config.yaml
bias: "all"
tie_embeddings: false
init: "trunc_normal_002"
optimizer: "adamw"
grad_clip: 1.0
Rows from block 3, named by matrix and row number. Rows with one number belong to one attention dimension. Each number is 128 + 32 x the weight over its row's rms, rounded and kept within 0 to 255. All counts start at 0. After the name is the row's rms in percent of the matrix's.
# v: attention query, key and value (stacked) (model.blocks.3.attn.qkv.weight, 768x256, the v third), inputs 128-255
# proj: attention output (model.blocks.3.attn.proj.weight, 256x256, transposed), outputs 128-255
v.147 087 [142 135 116 167 154 125 132 141  94 112 162 119 120 103 128 149 144 115  97 109 134 141  83 133 148 132 117  93 157 112 101 122 115 165 155 125 163 139 158 173 167 130 107 130  17 127 145 102 184 110 102 147 111 155 255  89 159 212 140 138  97 119 134 116 168 136 111 122  88 124 151 127 123 101 144 189 126  42 122 112  73 152 127  98 140 106 138  66  79 141 125 202 130  80 126 135 100 133 118  75 160  93 129 145  66 112  87 146 148  73 137  78  88 130 126 179 131 162  95 144 155  53 145 126 100  88 128 157]
v.148 095 [217 120 126 149 120  83 107 119  91 143 107 162 142 108 109  83  94 149 162 111 121 133 142 117 178 133 143 116 103 130  89 119 148 181 171 103 142 184 127 119 150 113 120 146 122  64 121 108 177 160  94 144 108 183 194 115  56 115 144 180 167 135 129 119 150 108  69 118  59 160 122  73 121 132 204 161 153 112 107 230  73 144 140 126 162  77 113 124 151 117  70 147 131 160 177 197  89 151 108 133 103 143 154  93 158 102 200  86  81 116 130 151 104 137 130 127 125 137 152 161 152 153 148  98 126 106 127 153]
v.149 089 [194 122 142 154 121 102 100 160 113 132 132 130 146  67 139  36 124 160 152 135 166  62 146 130 161 125 120 116  44 112 102 135 164 175 146  93 120 165 148 120 123 135 103 187 132 100 161 128 140 159  72 140  86 143 200  91  99 141 114 145 101 137 125 122 144 111  95 108 148 179 160  53 123 135 152 125 160 144 141 154  55 135 123 131 158  53 101 106 132 117  81 149 115 145 156 181 125  94 120 151 148 147 177 109 149 129 182  93  95  87 147  94  80 124 131 124 116 113 144 157 142 113 155 121 132 133  95 120]
v.202 119 [131 126  76  51 134 100 148 160 117 132  97 188 137 160 214  93 131 113 206  95 150 163 153 159 183 153 155 146 124 106 110  91 136 127 106 146  86 152  79 106 120 117 127 150 162 100  94  75  97 139  56 127  92 129  99 145 128 142 134 154 136 133 161 123 106 173 185 128  87 142  88 116 123 119 130  63 126 125  95 191 113 163 131 128  84 174 124 172 168 147  60 151 132  95 155 132  83 108 115 179 117 113 128 109 102 108 107 122 117  93 121 166 117  89 118  60 142 123 149 178 113 126 111 147 144 159 110  98]
v.203 133 [165 131 133 194 191 133 106 114 144 175 202 204  79 165 147 166 107 139 173 137 166 117  91 142 133 185 124 114 125  90  50 148 170 152 119 125 146 159  93 144  59  89  90 131 137 122 111 113 136  81  97 115 129  61 144 125 135 198 102  87 126 128  79 110 157 112 124 112 114 180 151  57 109 119 106 176 155 145 120 106  95 129 128 120  94 198 116 117 120 170 152 158 153 111 140 114  81  91 124 126 145 168 161 149  72 120 117  98 146 152 167 118 129  70  67 157 135 175 134  93 121 153 148 151 133 137 128 115]
v.204 122 [112 128 103 148  95 141 162  94 156 175 122 134 157 111 129  81 127 206 191 143 127 114  95 123  96 102 142  97 182 138 191  98 107  65 150 164 145 175 153  82 223 138 101 108 174 183 159  91 158 135  80 154  91 139 129 143  83 114 140 117  84 117 112 175 115 139 125 148 166 116 148 146 167 118 190 135  97  92  92  68 188 169 126 105 132 105 133  79 149 128 103 101 149 153 120 128  93 108 134  79 148 143 117 114 134  67  55 110  91  75  56  65 113  78 141 194 149 160 125 124 198  97 128 180 121  97  81 167]
v.205 116 [149 132 102 159 121 173 137 139  94  98 166 145 128 115 179  92 120 131 164 143 160 138  86  99 104  97 146  76 141 108  86  84 184  87 136 122 120 172  73  86 108 128 136 117  73 132 170 115 114 133  53 143  73 113 127 125  97 180 140 123 115 119 175 145 102 182 203 132  92 158 140 122  90 134 109 125 137 116  92 185 157 167 127 155 119 166 104 107 141 145 116 106 133 121 119 134 141  75 119 160 153 154 165 106 129 102 176 113  73 147 207 124 109 136  94  97 130 130 175 128 185  99 188 208 132 145  49 196]
v.206 117 [ 69 133 162 134 154 132 147 191 131 124 142 121 110 192 144 190 159 165 151  70  85 131 140 130  83 136 114 113 154 167  63 125 168  94 161 105 139  87 120 139 149 142 154 124  90 150 115  99 174 118  97  97 170 125 159 135 123 173 151 144  68 115 176 153  76 139 182 138 111  93  88 185 108 138 132 100 146 139  89 138 123 165 127 144 135 152 167  56 171 184 159 195 130 106 125  80 136 122 119 136  60 126 132 127  96 137 125 115  80 153 159 137 127 149 105 162 127 164 105 144 113 104 188 200 116 162 125  87]
v.207 115 [ 97  98 149 110 203 153 108 108 102  96 132  89 139  52  97 159 156 127  98 126 142 127 234  98 105 136 106 150 129 164 124 149 151 151 179 116 136 106 173 126 154 150 112 110 105 178 178 152  65 151 177  92 136 168 138 135 130  70  97 141  86 133  75 133 113 124 151 109 142  61 151 208  88 146  77 133 130  96 103 178 127 134  99 132 214  99 108  91 147  75 117 106 160 105 128 182 143 145 154 100 114  93 161 129 180  92 187  81 191 151 129 127 116 127 161 132 167 149 130 123 151  72 171  34  87 102  86 126]
v.208 103 [ 63 142 152 191 206 158 174 132 133  94 141 106 115  81 152 182 139 114 104 143 141 106 122  68 132 129 124 117 112 127 156  70 168  85 137 139 101 151 145 116  96 165 175 136  80 146 222 195  73 151 131 122 146 104 112 116 117 124 157  59  91 103 144 141  63 134 154 142 154 136 136 126 119 104 112  81 134 174 197  36 220  95 156 129 109  95 118  93 117  99 220  43  59 147  97  96 162  74 145 119 136 149  99 118 170 125 146 134 121 145 114 123 106 165 117 125 108 107 127 155  98 107 139 182 122 138  99 125]
v.209 098 [127 148 104 133 163  96 130 170 105 172 143 153 116 189  96 176 137  91 139 126  96 154 133 143 112  93 125 141 168 139 114  77 129 119 120 120  96 135 124  86  52 155 152 133 155  49 102 209 135 110 142 138 127 103  77 133 137 133 126 111 139 108 111 104  93 128 150 114 129 161 102 157 135  84  83 104 175 174 137 113 143  39 130 136 117 137 109 139 112 137 237 136 136 110 132 108 121  82 133 123 130 134  73 120 126 103  67 136  86 125 140 140 203 153 116 112 128 133 111  81  91 154 128 227 142 160 119 135]
v.210 105 [171 137 134 134  80 147 119  84 153 161 138 166 136 145 165 101 109 100 138  98 142 191 156  98 108 130 156 111 165 167 125 145 200 197  98 118 167 157 104 156 175 111  97 113 143 133 149  58 161  80 177 113 100 133 181 137 118 116 143 132 125 132 126 156 193 120 106 135 126 110 142  68 149 153 120 231  90 149  65 195 144 123 145 136 128 164 121 142 162 119  82 130 149 131 122 171  75 188 131  61  97 175 149 119 127 110 136  84 139 138  99 162 103 109 164 169 106 144 113 115 166  98 128  36 103  99 118 150]
v.211 125 [ 76 133 125 116 112 125 179 122 154 119 125 169 137 117 172 203 108 155  92  87  85 164 116 136  95 148 123 156 154 155 165 129 133 111  85 175  81 130 143 133  84 135 155 134 158 102 146 180  49 130 159 129 140 117  41 129 140 124 122  97  87 112 109 157  58 100 152 113 159 107 105 133 121 106  86  68 147 233 129  60 237  53 137 125 114 111 117 113 105 183 187 111 121 155 129  55 197 100 132 114 114 154  85 118 139 115  72 118 150 173  92 160 193 157 115 130 110 102  88 132  63 170 135 170 127 128 126 110]
v.212 129 [187 119 135 159 194 143  99 119  56 151 138 138  71 168  82 112 129 104 149  92 167  97 151 105 154 133 127 125 114 166  47 149 184 161 172 114 163 118  93 143 176 143 126 140  45 136 128  94 194  65 130 119  88 123 230 115 113 136 116 152 142 148 156  85 188 115 128 123 105 169 138  94 125 157 141 188 136  37  74 205  33 155 135 147 125 151  95  97 136 109 116 160 132 101 130 181  56 178 152 146 126 112 169 143  92 145 168 110  92 129 166 161 135 133 130 139 168 152 135 149 143  98 161  62 126 141 120 129]
v.213 124 [222 122  62 117 109  82 138 119 111 216  78 151 159 208 108  49 106 163 183 138  94  68  97 140 107  51 149 147  93  87  96  77 111 100 144 179 104 136 110  90 122 140 117 141 172  99  44 105 147 120  97 170  88  82  62 135 106  84 148 111 159 129 106 125 117 146 161 125 130 167 146 119 115 109 151 155 104 153 136  94 159 182 125 125 121 114 150 156 116 178  57  92 125 125 107 115 155 145 113 154 113 156 141 105  94 153 128 143  48 159 144 108  86 116 108  68 154  96 156  87 154 126 144 168 143 163 124 117]
v.214 113 [163 128 146  58 138  80 114 144 153 187  92 176 116 100  97 118 143 197 123 143 140  82 131 129 172 222 130 141 104 121 111 163  99 139 107 165  85 102 124  95 157 138 133 128 149 117 114 184 170 178 141 147 134 168  98  93 115  93 117 114 166 172 129 155 133  99 120  99 108 132 113 127 153 131 160  54 116 186 255  97  50 155 118 131 102 110 105 128  64  75 121  75 141 122 153 166 157 161 123 145  91  70 151 139 141 157  98 123  80 141  87 147 155 106 128 112 113 109  88 112  81 141  88  50 153 131 172 119]
v.215 116 [ 84 128  98 103  67 106 166 116 133 117 130 149 160  89 108 152 138 103  68 134  31 159 127 152  84 122 132 136 170 128 168 154 119  71 114 190  91  94 150 107 117 146 139 104 187 108 163 153  82 124 176 125 139 156  52 125 181  96 104 167 109 125  95 164 174 137 172 118 137  70 115 129 126 103  87  61 176 209 140 101 209 114  94 142 133  77 150 126 112 182 138 121 182 148 118 133 202 128  93  73 114 121  68  99 123 119  95 115 142 151 111 127 209 137 136 140 114  92  86 135 113 205 128 142 133  99 172 145]
v.216 111 [177 113 131 129  66 110 115 113 105 145 121 173 149 165  79 107  90 148 149 125 119 130 148 120 116  84 128 116 127 118 142  90 106 148 113 150 138 162 107 134 157 109 150 117 156 123  77 100 132 164 125 152 139 124  77 154 109  41 128 131 220 171 139 118 118 122 128 129 105 156 132 139 132 159 113 111  60  80  65 204 118 181 118 146 146 111  71 136 167 153  90 165 144 198 110 154 145 154 153 144  83 164 115 135 124 110 148 129  75 137  66 168 154  96 144 125 146 148 147 119  77 180 100  60 131 134 107 148]
v.217 121 [ 72 140  77  98  96 139 166 122 197 124 123 130 184  66 215 118 136 111 116 137 124 154 151 105 103 157 140 112 176 126 172  90  93  74 113 137 132 138 139 118 155 134 112 124 177 122 197 162  34 190  84 125 140 165  76 134 121 152 127  51  86 106 100 186  57 155 126 128 142 110 127 149 116 119 126 119 124 234 167  54 205  85 123 116 118 104 145 103 116 123  88  89 144 109 136  88 161 103  92 110 135  99 106  97 171 132 116 122 171 155 104  93 105 129 130 129 119  94 146  85 187  71 119 184 108 103 104 145]
v.218 121 [135 124 145  69  51 103 134 131 145 108 115 186 164 105 128 125 138  91  73 114 113 219 105 180 180 133 123 124 131 174 158 119  96 158 142 100 122 107  95 115 104 171 155 106 111  48  76 128 107 143 130 129  93 179 163 128 128 161 132 141 165 156 145 134 197 169 164 103  94 174 137 134 134 108 103 101 186 114  89 178 108  51 114 125 121  91 160 135  94 122 115 133 105  23 152 201 138 163 118 114 138  42  64 115  95  95 126 167 140 129 142 154 182 130 146 146 112 111 125 183  96 204 133 185 148 126 118 166]
v.219 116 [166 127 168 148 143  99  89 160  96 102 115  77  86 156  58 106 133 171 139 146 100  86 107 191 138  80 112 149  66 104  94 206 170 134 124 101 100  95 176 141  86 110 112 127 103 127  73 105 233  66 151 114 147 115 143 109 156 127 127 235 127 129 129 113 183 114 114 110 133 120 117 100 118 126 165 104 162  93 159 157  44 171 111 124 116 111 161 214 136 124 140 148 147 159 128 145 146 132 123 146 148 147 157 140 110 174 157 135 107  92 188  80 106 116 118 118 104 135 111 148 125 181 120  93 151 141 193  76]
v.220 094 [139 130 221  71  87 134 126 144 143 129 105  69 137  56 113 135 127 111 124 192 209  93 140 122 198 103 130 165 114 142 204 189 131 178  99 134 146 135 213  78 149 119 136 128 137 190 102 177  81 154 173 118 158 145 132 108 142 130 127 130 109 147 110 159 117 106 100 105 130 147 107 182 167 104 139 130 168 197 104 146 104  80 110 142 151 118  96 131 115  73 129  82 130 125 152 129 158 146 137 145 145 136 107 128 210 154  85 168 185  88  82 126 114 126 138 110  99 135 118 137  70 165  70  38 123 124 118  91]
v.221 120 [ 48 133 166 102  48 150 117 123 192  71 140 106 172  74 174 153 114 128 108 117 178 216 127 129 160 152 122 118 156 133 222 113  76 149  98 103 134 165 153 129 120  91 139 126 176 124 146 134  47 218 104 117 157 142 127 155 131 169 119 100 136 123 122 137  87 123 109 128 150 128 109 163 137 147 119  94 129 106  90 128 147  53 109 114 148 131 103 115 128 106 146 153 110  95 143 119 139  92 137 140 138  95 107 138 166  86 134 128 237 115  78 142 154 122 143 155 144 131 107 109  97 126 105 168 124 103  54 149]
v.222 119 [157 146 137 112 216 117 107 147 173 147 144 239 104  74 152  91 156 110 142  75 184 174 151 121 146 219 121 117  97 104 138 116 194 160  99  87 130 166 109 124  55 109  92 147 105  75 119 128  46 120  97 125 115 144  91 149 127 120 130 116 180 129  70 145  26 130 123 108 118 191 125  82  93 142  96 155 142 194 131 106  92  25 138 114  75 168 120 140 110 138  73  59 122 166 150 132 116 137 141 176 133 149 135 128  99 127 144 103 165 158 127 152 107 109 124  51  97 117 119 133 161  81  95  75 116 135 136 146]
v.223 096 [212 134 179 160 216  98 107 122  98 176 105 151  89 100 127  94 137 114 145 185 173 106 106  96 193 114 117 127 120  94 186 107 117 171 120 107 111 162 175  83 150 130  92 143 143  60  87 133 163 121 104 137  85 143 159 122  96 109 142 152 181  99 103 110 173 116  82 123 147 170 137  90  96 112 160 196 118  69 215 115  96  98 130  88 112  64 112 143 131  93 114  34 113 226 158 144  64 116 102  96 150 136 171 157 107 126  68 141 150 106  98  89 105 167 108  65 151 151  91 172 149 111 118  97 135 129 140 144]
v.224 102 [201 129 128 160 119 132 113 148 109 102 154 146 125 188 144 111  82 134 174  93 100 196 116 139  88 109 135  94 109  99  65 146 123 165 126 137 165 159  97 193 114  66 110 133 122 100  89  76 147  54  89 139 159 139 126 137 149  99 120 130 231 128 146  78  84 119 105 148 101 174 108  14 135 126 108 135 124  90  88 189 120  92 114 150 112 165 123 159 143 133 111 154 142 172 164 120 130  68 108 175 120 204 124 100  66 201 149 121  96 163 148  98 100 120 135 137  87 121 140 130 135 167  99 120 128 133 118 148]
v.225 107 [242 137 159 128  94  61 150  94 107 222 114 171 146 121 112  96  75 140  98 133 136  78 146 141 118 120 139 141 105 104 105 152 107 134 149 131  84 109 190 105 136 132  90 100 163 173  82 111 127  86 127 134 128 119 184  98 121 116 107 160  80 126  51 119 185 110 154 108 128 164 149  82 144 107 183 181 139 199  78 142 121 177 108 132 135 117 130 143 130 190  72 128 153  93 100 178 104 151  76  93 141 158 142 132 123 105 130  85 155 112 161  95 122  97 147 118 158  92 134  77 148 133 157  74 117  99 155 123]
proj.147 090 [122 122 153 111 164 134 106 136 122 189 136 153 129 142  43  65 116 124 186 163  93  65 144 113 146 125 110 121 154 147 131 149  94 111 144 119  91 114  56 119  96 103 110 131 176  81 139 154 151 159 150 110 138 117 126 121 114  49 146 155 133 100 180 128 217 108 137 122 187 129 111 103  93 163 160  71 179 163  95 204 109 116 102 102 126 122 121 155 134 106 111 113 144 160 124 203 129 128 124 149 121 180 139 130 111 180 189 125 161 191 156 115 173  76 136 134 128 120 166 139 125 185 190  90 139 116  58  90]
proj.148 096 [100 118 165 160 116 143 102 101 147 171 129 173 109 141 138 137 165 111 163 138  68 138  76 107 165 138 158 144 151 149 122 114 142 123 118  93 130 145 159 159  97 136 128 144 128 180 119  99 177 154 108  85 130 118 114 167 129  79 115 131 187 108 138 133 213  97 126 157 243 121 141 125 137 163  99 103 152  93 161  97  42 144 143 107  74 156 102 164 135  59 131 197 128 124 114 178 117 152 114 114 146 113 120 179  87 141 104 112 115 111 129 133 177 117 131 148 125 201  84 117 131 133 106 148 112 123 105 145]
proj.149 096 [110 141 161 123 123 121 133 128 140 202 147 178  91 129 154 128 129 161 166 150  98  84  68 113 141 138 126 167 146 144 119 118 101  97 108  81 118 121 118 143  77 142 139 118 134 159 125  81 154 165 138 110 180 144 110 148 134  94 121 187  92 111 151 111 193  74 144 133 200 151  67 100 139 151 101 104  84  68 169 148  45 126 140 114  46 182 133 125 130  73 157 194 111  92 133 136 110 118 165 132 154 150 125 139 114 120 168 144 119 114 126 141 149 166  86 153 129 175 114 156 134 109 111 142 114 117  62 131]
proj.202 126 [127 121 190 183 169 150 143 136  99 108 132  87 110  83  69  55 147  67 151 163 117  80 121  88 122 180 114 104 116 182 146 188 120 143 224 144 138  96 161 145 104 159 134 156 153 153 134 174 107 143 151 121 184 134 121 140 112 149 133 129 193 129  63  74 100  89 119 102 124 111 124 137 110 112 143 126  99 119  92 163 143 153 124 151 164 137 167 117  38 103 149 122 129 148 185 110 171 194 143 164 168 125 173 109 174 115 113  95 103 162 138  64 143 181 107 157 109 133 121 152 160 148 138 111 136 117 156 119]
proj.203 131 [107 120 110 137 115 105 125 155 120 115 133  94 123 156 125 153 164 112  85 102 145 124 186 135  87 169 151 137 110 133 112  45 115  91 115  99  95 140 137 111 123 154 133 143 111 117  79  62 107 131 121 137  96 140 180 105  75 100 107 123 152 119 174 114 134 185  82 108 168  61  94 135  99 175 100 151 111  71 162  95 138 130 126 160 137 123 144 175 126 108 119 113  85 109 152 149 129 130 132 127 221 129 181 155 147 159 159 155 143 142  88  92 132 151 178 113  94 148  83 171 146 116 108 120  97 109 130 126]
proj.204 121 [128 125 102 115 138 135 159 148 104 153 147 145 113 177 155 151 134  62 110 133 117 159 168 144 173 157 113 123 107 115 120  94 152 167 126 135 100 148 129 171 124 134 188 117 102 105 136  99  88 164 114 118 159 112  99  96 174 133 163 166 148 123 183 169 136 125  88  92 123 122  98 134  84  88  52 155 183 153 186 153  92 162 152  87 100  94 135 149 124 130 102 109 101 122  52 144 209  98  62 110 102 127 187 146  98 176 193 130 134 119 154 205  90 111 139  87 146 163 143  90  63  81 139  91 122 165 101 159]
proj.205 111 [132 156  68 132  96  87 118 129 146 166 151 112  86 158 106 159 188  87 111 125 102 115 118 142  93 112 152 157  82 116 128  85 109 123 134 118 145 106 171 157 135 132 158 190  93  96 162 123  86 164 136  98 206 159 158 137 129 114 148 128 142  93 121 108 114  26  95 108 174  89 127 100 127 131  94 159 117 163 173 109 119 138 124 129 125 129 159 147  98 127  93 170 159 120 121  82 102 168 118 163 158 133 131 151 100 119 122 123 190 156  53  85 131 141 132 136 114  99 107 125 114 106 110 105 133 130 152 132]
proj.206 122 [149  93  69 122 161 104 113 123 129 121 130 149 143 124 125 131 137 143 125 118 139 162  90 179 173  88 183 182 103 146 146  95  92 144 167 111 145 133  92 177  93 156  99 162 113 124 144  97  90 121 167 152  72 144 112 153 156  77 110 151 147 106 131 116 152  81  77 115 185  72 126 144 134  91 102 166 131 103  92 124 159  66  85 161 180 144 112 108 103 114  95  78 152 123 169 155 108 112 179 123 214 109  56 150 123 129 141 140 167 166 100 126 157  88  99  92 101 135 151  80 187 162  96 141 117 114  84 124]
proj.207 108 [137 136 119  99  92 124 130 159 137 107 100 176 134 148 141 119 114 136 122 128 115 151 111 175 165 124 119 111  97 126 155 169 148 148  98 123 133 155  97 164 160 108 146 174 113  89 119 151 122  88 111 167 128 108 110 104 153 186 149 166 120 166 160 151 121  79 141 124  91 193 157 112 115  94 216 126 161 132 194 123 132  46 130 125 100  69 130 109 154 191 162 103  85 121 159 100  91 134  90 129  96 137  76 123 138 127 104 167 125 137 129 127 108  94 149 127 140 100  83  97 141 115 111 159 146  92 144 136]
proj.208 105 [158 119 120  91 156 161 120 144 133 105 114  81 106 127 130 115 146 123  92 120 177 157  85  91 131 119 112  99  92 138 144 184 120  94 101 111 149 148 124 169 174 155 107 154 133 129  92 115 171 104  90 100  49 130 149 144 100 107 141 165 105 126 111 152 124 125 204 123 160 150 132 124 155 134 142 132  95 118  74 138  92 123 171 138 132 174  90 152 106 153  88 137 167 192  92 107  90 142 112 168 119  88 114 150  96 139 109 124 134 145 123 136 137 177  90 143 134 171 139  89  90 173 157  62 113 108 187 168]
proj.209 094 [ 94 115 159  79 138 153 116  86 199  60 140 102  80  78 157 131 130 144 123 103 115 110 110 118 142 134 175 116  66 166 126 131 109  93 100 147 193 106  74 166 106 149 163 144  97  84 155  58 152 159 112 109 110 133 126 135 122 138  98 165 148 122 128 140 109 153 148 118 198 109 100 110 130 205 137 130  77 144 124 127 136 212 127 147 173 186 138 168 118 136  78  93 142 148 124 167 178 101  96 149 127 113 132 153 158 123 168 126 125 126 142 144  97 145 137 151 138 127 116 144 114 171 126  52 117 121 143 140]
proj.210 110 [128 131 140 174 129 159 146 115  41 123 112 174 120 190  92 164 159 111 118 105 126  84 112 146 179 156  69 172 129 104 153 117 179 155 151 125 132 114 171  86 144 127 174 112 134 150 105 178 159 130 125 147 166 149 170 102 126  74 139  84 119 104  93 134 120 134  46 139 108 117 108 122 144 101 141 154 162 103 136 113 131  86 150 145 128 123  88 140 105 124 137 124 108 150 107 142 123 137 141 132 152 122  81 150 103  68 179 155 137 161  67 148 114 134 131 161 115  83 118 118 165 129 110 201 131 150  74 147]
proj.211 117 [119  86 153 105 105 146 116 133 194 117 111 128 125  88 105 142 162 148  95 177 142 127 115 125 164 117 171 109  51 139 115 127 132  87  95 164 194 132 121 149 169 150 109 117  76 105  76  82 143 120 120 147  68 152 146 143 112 152 119 155 139 145 146 121 128 164 155 117 110 114 102 132 134 135 161 131 101 134 159 136 148 173 121 110  99 180 186 138 120  71 103  66 126  61 153 155 111 138 101 135 136  59 120 112 194 146 160 181  94 143 131 106 103 135  96 137 141 178 217 162 134 171  99  66 140 115 177 159]
proj.212 126 [139 108 140  85 122  66 148 130  87 136 109 119 161 167 196  72 109  84 147 107  89 119 128 155 101 175 121 144 149 107 193 129  93 129 141  83  96 135 144  95  95 119 187  93 179 164 175 168  98 167 124 113 197 113 141 110 145 111 150 103 133 103  94  97 146 109  89 133  82 167 155  73 138 141  77 187 130 152 130 113 127 111 116 151 184  90 104 104 138 172 135 157 108 187 102 153 164 129 120 120 106 198 137 136  66 104 134 142 183  72  68 114 108 131 165  84  85  88 100  95 116 102 150 153 120 114 102  95]
proj.213 135 [  0 142 154 118 123 147 122 123 104 113 134 123 154  67 156 105 105 161 130 102 111 162 167 116  92 153 163 153 202 141 102 160  89 153 161  90 110  89 115 142 109 131 137 159 137 112 165 129 104 142 120 137 173 182 142 143 113 103 156 144 148 129 182 126 115 131 133 150 138 110 110 104 162 131 156  56 123 184  75 177 130 193 159 124  91 109 124 134 128 120 181 146 180  83 125  98  92  74 102 103 145 144 122 104 161  99  72  78 167 120 175 168 134  89 145 185 139 113 116 127  65 103 118 115 134 132 177 119]
proj.214 114 [ 74 166 183 161 133 187 174 126 138 134 121 110 170 129 100 147  96 180 172 161 116 101 131  97  77  93 138 177 191 159 101 154 115 168  86 129  84 138 104 135 121 103 116 124 103 185 113 121 123 158 184 135 136 116  87 140 150  97 136 122 116  82 121 150 160  84 140 101 148 170 170 134 167 118 138 121 120  87  99 180 119 225 141  97 149 155 165 165 132 202 115 163 179  95 141 144 149  81 164 145  82 133 191 110 156 117 140  91 107  85 171 137  66  96 174  73 157 154 114 104 120  66  77 147 183 143 143 109]
proj.215 112 [134 117 143 167  98 145 141 119 200 141 136 141  91 139 127 149 152 165 103 182  98  96 137  82 136 108 127 162 111 148  48  82 167 154 107 113 171 156 116 125 147 107 116  95  89 122  91  60 118 151 162 156  98 127 104 137 135 148 123 119 132 151 143 149  98 108 101 103 203 119  76 174 100 139 148 189 107  73 212  96 110 156 121 114 134 213 134 179  87 121 132  86 108  72 135 126 178 140 143 117 170 108 106 130 191 141 139 119  91 166 142  91  76 126 110 168 142 145 210 130  94 144  76  86 114 128 189 159]
proj.216 109 [ 71 156  97 142 114 151 138  75 127 122 147 135 121 109  95 123 113  63 168 118  91 101 148 107 136 155  98 151 113 100 191 134  79 168 121 126 128 111 138 131 111 107 152 158 125 165 151 126 143 120 157 116 167 106 158 113 101 153 133  89 169  76 110 106 141 146  98 141 154 139 182 103  76 157 142  92  90  93 126 174 108 171 170  85 130 131 145 187 176 162 108  95 151  93 134  36 123 132  46 146 129 211  95  75 141 178 156 146 142 143 150 157  74  72  92 101 130 104 145 153 196  55 177 174 192 148 102 131]
proj.217 120 [130 134 139 189 100 138 117 141 116 117 126 150  82 146  76 160 175 161  99 154 164 141 110 116 158  80 130 145 116 135  69 156 206 120  90 141 150 123 126 143 137 127  94 151  97 112  51 108 178 110 161 147  80 104 136 122 126 115 128 136  82 176 150 155  92 100 141 130 160  81  68 183 165  86 138  98 159  96 105 111 152 145 103 122  82 150 158 173  93 110 159 113 146 106 140 130 100 130 144 109 153  81 146 148 152  65 101  68  90 179 157 137 136 132 100 198 175 165 118 149 131 211  99 104  98 130 156 182]
proj.218 121 [145 123  95 155 100 122 137  92 182 151 121  89  62 135 146 150 161 153 174 124 136  80 137 104  92 131 203 119 100 105 139 142 122  56 152 141 210  97 130 127 150  84  55 107  95 170 150 110 162 151 124 111 154  98 130 171 132 142 103 163 115 107 103 144 100 166  73  98 159  12 106  91 117 136 134  88 114 130 183 136 152 177 130 157 143 205 145 133 113  85 126 116 146 157 172 122 160 132 158 130 108 136 127 162 156 122 174  81 130 122 126 142 161 160 155 127 129 124 164  89 154 103 125  99 136 156 118 103]
proj.219 112 [123 121 116  91 150 121 150 146 164 173 135 141 208 108 179 127  72 181 149 137 107 138 153 149  97 130 171 132 207 167 101  61  77 169 198 151  63 129 115 105 141 140 122  81 167 120 177 133  30 130 103 151 112 180  93 119 151 137 121 148 151 132 129 134 161 134 141 119  95 165 140 152 112 125 114 170 153 161 178 108 128 106 125 143 146 107 123  19 130 121 143 162  99  76 128 186 160 102 190 128 103 117 143 112 128 158  81 160 119  86 126 112 152 113 154  86  93 102  99 116  74  50  97 133 137 117 139  68]
proj.220 086 [ 94 157  64 156 147 178 127  84 147 121 157 128 119 149 113 188 132 155  84 133 111 134 135  86 113 113 111 114 155 123 122 107 127 102 111 111 119 108  69 122 108  92 123 107 115 156 135 107 147 151 136 108  96 111 136 157 130 107 103  89  98 130  87 154 172  81 136 120 233 155 162 108 113 190 100 118  94 119 159 128 114 110 159 128 110 155 101 130 105 167 104 181 138 140 103 144 107  51 146 126 100 110 136 169 144  92 130  96 112 177 158 141 149 132 109 188 157 122 110 103 155 138 140 184 112 111 126 172]
proj.221 117 [171 127  81 156 145 105 116 107 132 127 130 125  75 123  80 164 182 100 155 132 172  98 147 152 189  97 125  90  59 120 150 143 144  85  89 191 192 103 123 161 126  96  77 160  47 127  83 152 203  96 131 131 104  77 140 114 102 168  99  90 110 168 109 116 114 149 123 135  93  82 141 143  87  81 125  85 138 110 116 150 170 120  95 103 117 122 191 144 132  87  94  84 138 134 172  86  92 166 103 131 109  90 133 119 158 130 162 139  68 148 139 132 125 110  84 123 167 172 135 172 253 145 144 142 134 147  83 145]
proj.222 121 [111 148 111 150  49 154 108 123 103 143 113  67  96 176 103 160 152 162 150 164 173 101  81 131 137 116 181  90 109 159 133 198  89 107 107 230 131  63 127 137 124 135 113 190 159 126  64 142 161  97 118 138 127  82 157 107 125 142 120 174  99 100 138 152 100 143 132 137 128  74  99 153 166  74 121  53 115 139 117 144 145 214  88 137 128 117 209 127 168  95 143 165 107  84 154 159 135  97 103 125  70 121  84  99 163 146 129 137  73 135 134 165 141 121 162 197 147  92  89 151 159 142 102 159 148 142  83  95]
proj.223 092 [115 131 147 111  88 110 127 180 105 111 102  64 176 154 136 115 152 157 162  78 152 148 143 148 100 113 156 137 182 153 117 194 111  98 143 158  80 101  99 150  96 105 149 111 113 130 134 157 123 115 126 158 126 160 131 140 180 133 139  93 100 142 169 149 112 149 132 127  85 131 118  93 144  67 167 102 175 172 118 139 125 130 119 140 108 107 159  89 110  67 153 202 143 111 116 148  82 102 141 132  76  79 110  91 112  86 145  58 158  60 162 153  99 162 160 135 124  53 102 103 115 108 108 149 125 116  97 108]
proj.224 101 [105 119 144 140  75 125 157 126 158 174 152 147 105  83 104 182 176 118 106 175 177 101  69 155 117 140 121 161 124 125 165 103 141  77  99 133 134 125 101 102 100 194 137 105 108 167 115 148 112 118 146 126  68 188 131 130 136 166  90 143 110 123 113 151 183  83 136 118 157 126 160 214  93 170 157 120 119  97 122 128 121  96 164 106 118  64 151 154 160 130 151 154 102  95 128 146  91 139 106  91 157  89 120 146 104  68 181 122 122 131 125 155 153 132 130 136 171 106 123 129 148 132  98 169 166 101  58 138]
proj.225 102 [117 135 112 154 164 168  65  90 114  59 114  92 139 140 129 156 176 121 166 123 137 157 100 108 133 123  94  84  78 152 113 149 132 176 117 133 146 172  42 181 118 137 139 129  67 106 156  84 139 148 127 102 127 114  67 172 128 104 123  94 168 115 151 114  85  91 111 124 155 123 102 182 141 167  88 105 100  78  66 164 139 117  84 144 122 130 138 177 112 153 135 167 131 128 151 103 170 135 173 122 113 137 154 170 122 170 213 130 148 189 127 121 122 147  86 156 142 196 127 221 148 112 105  73 113 144 102 180]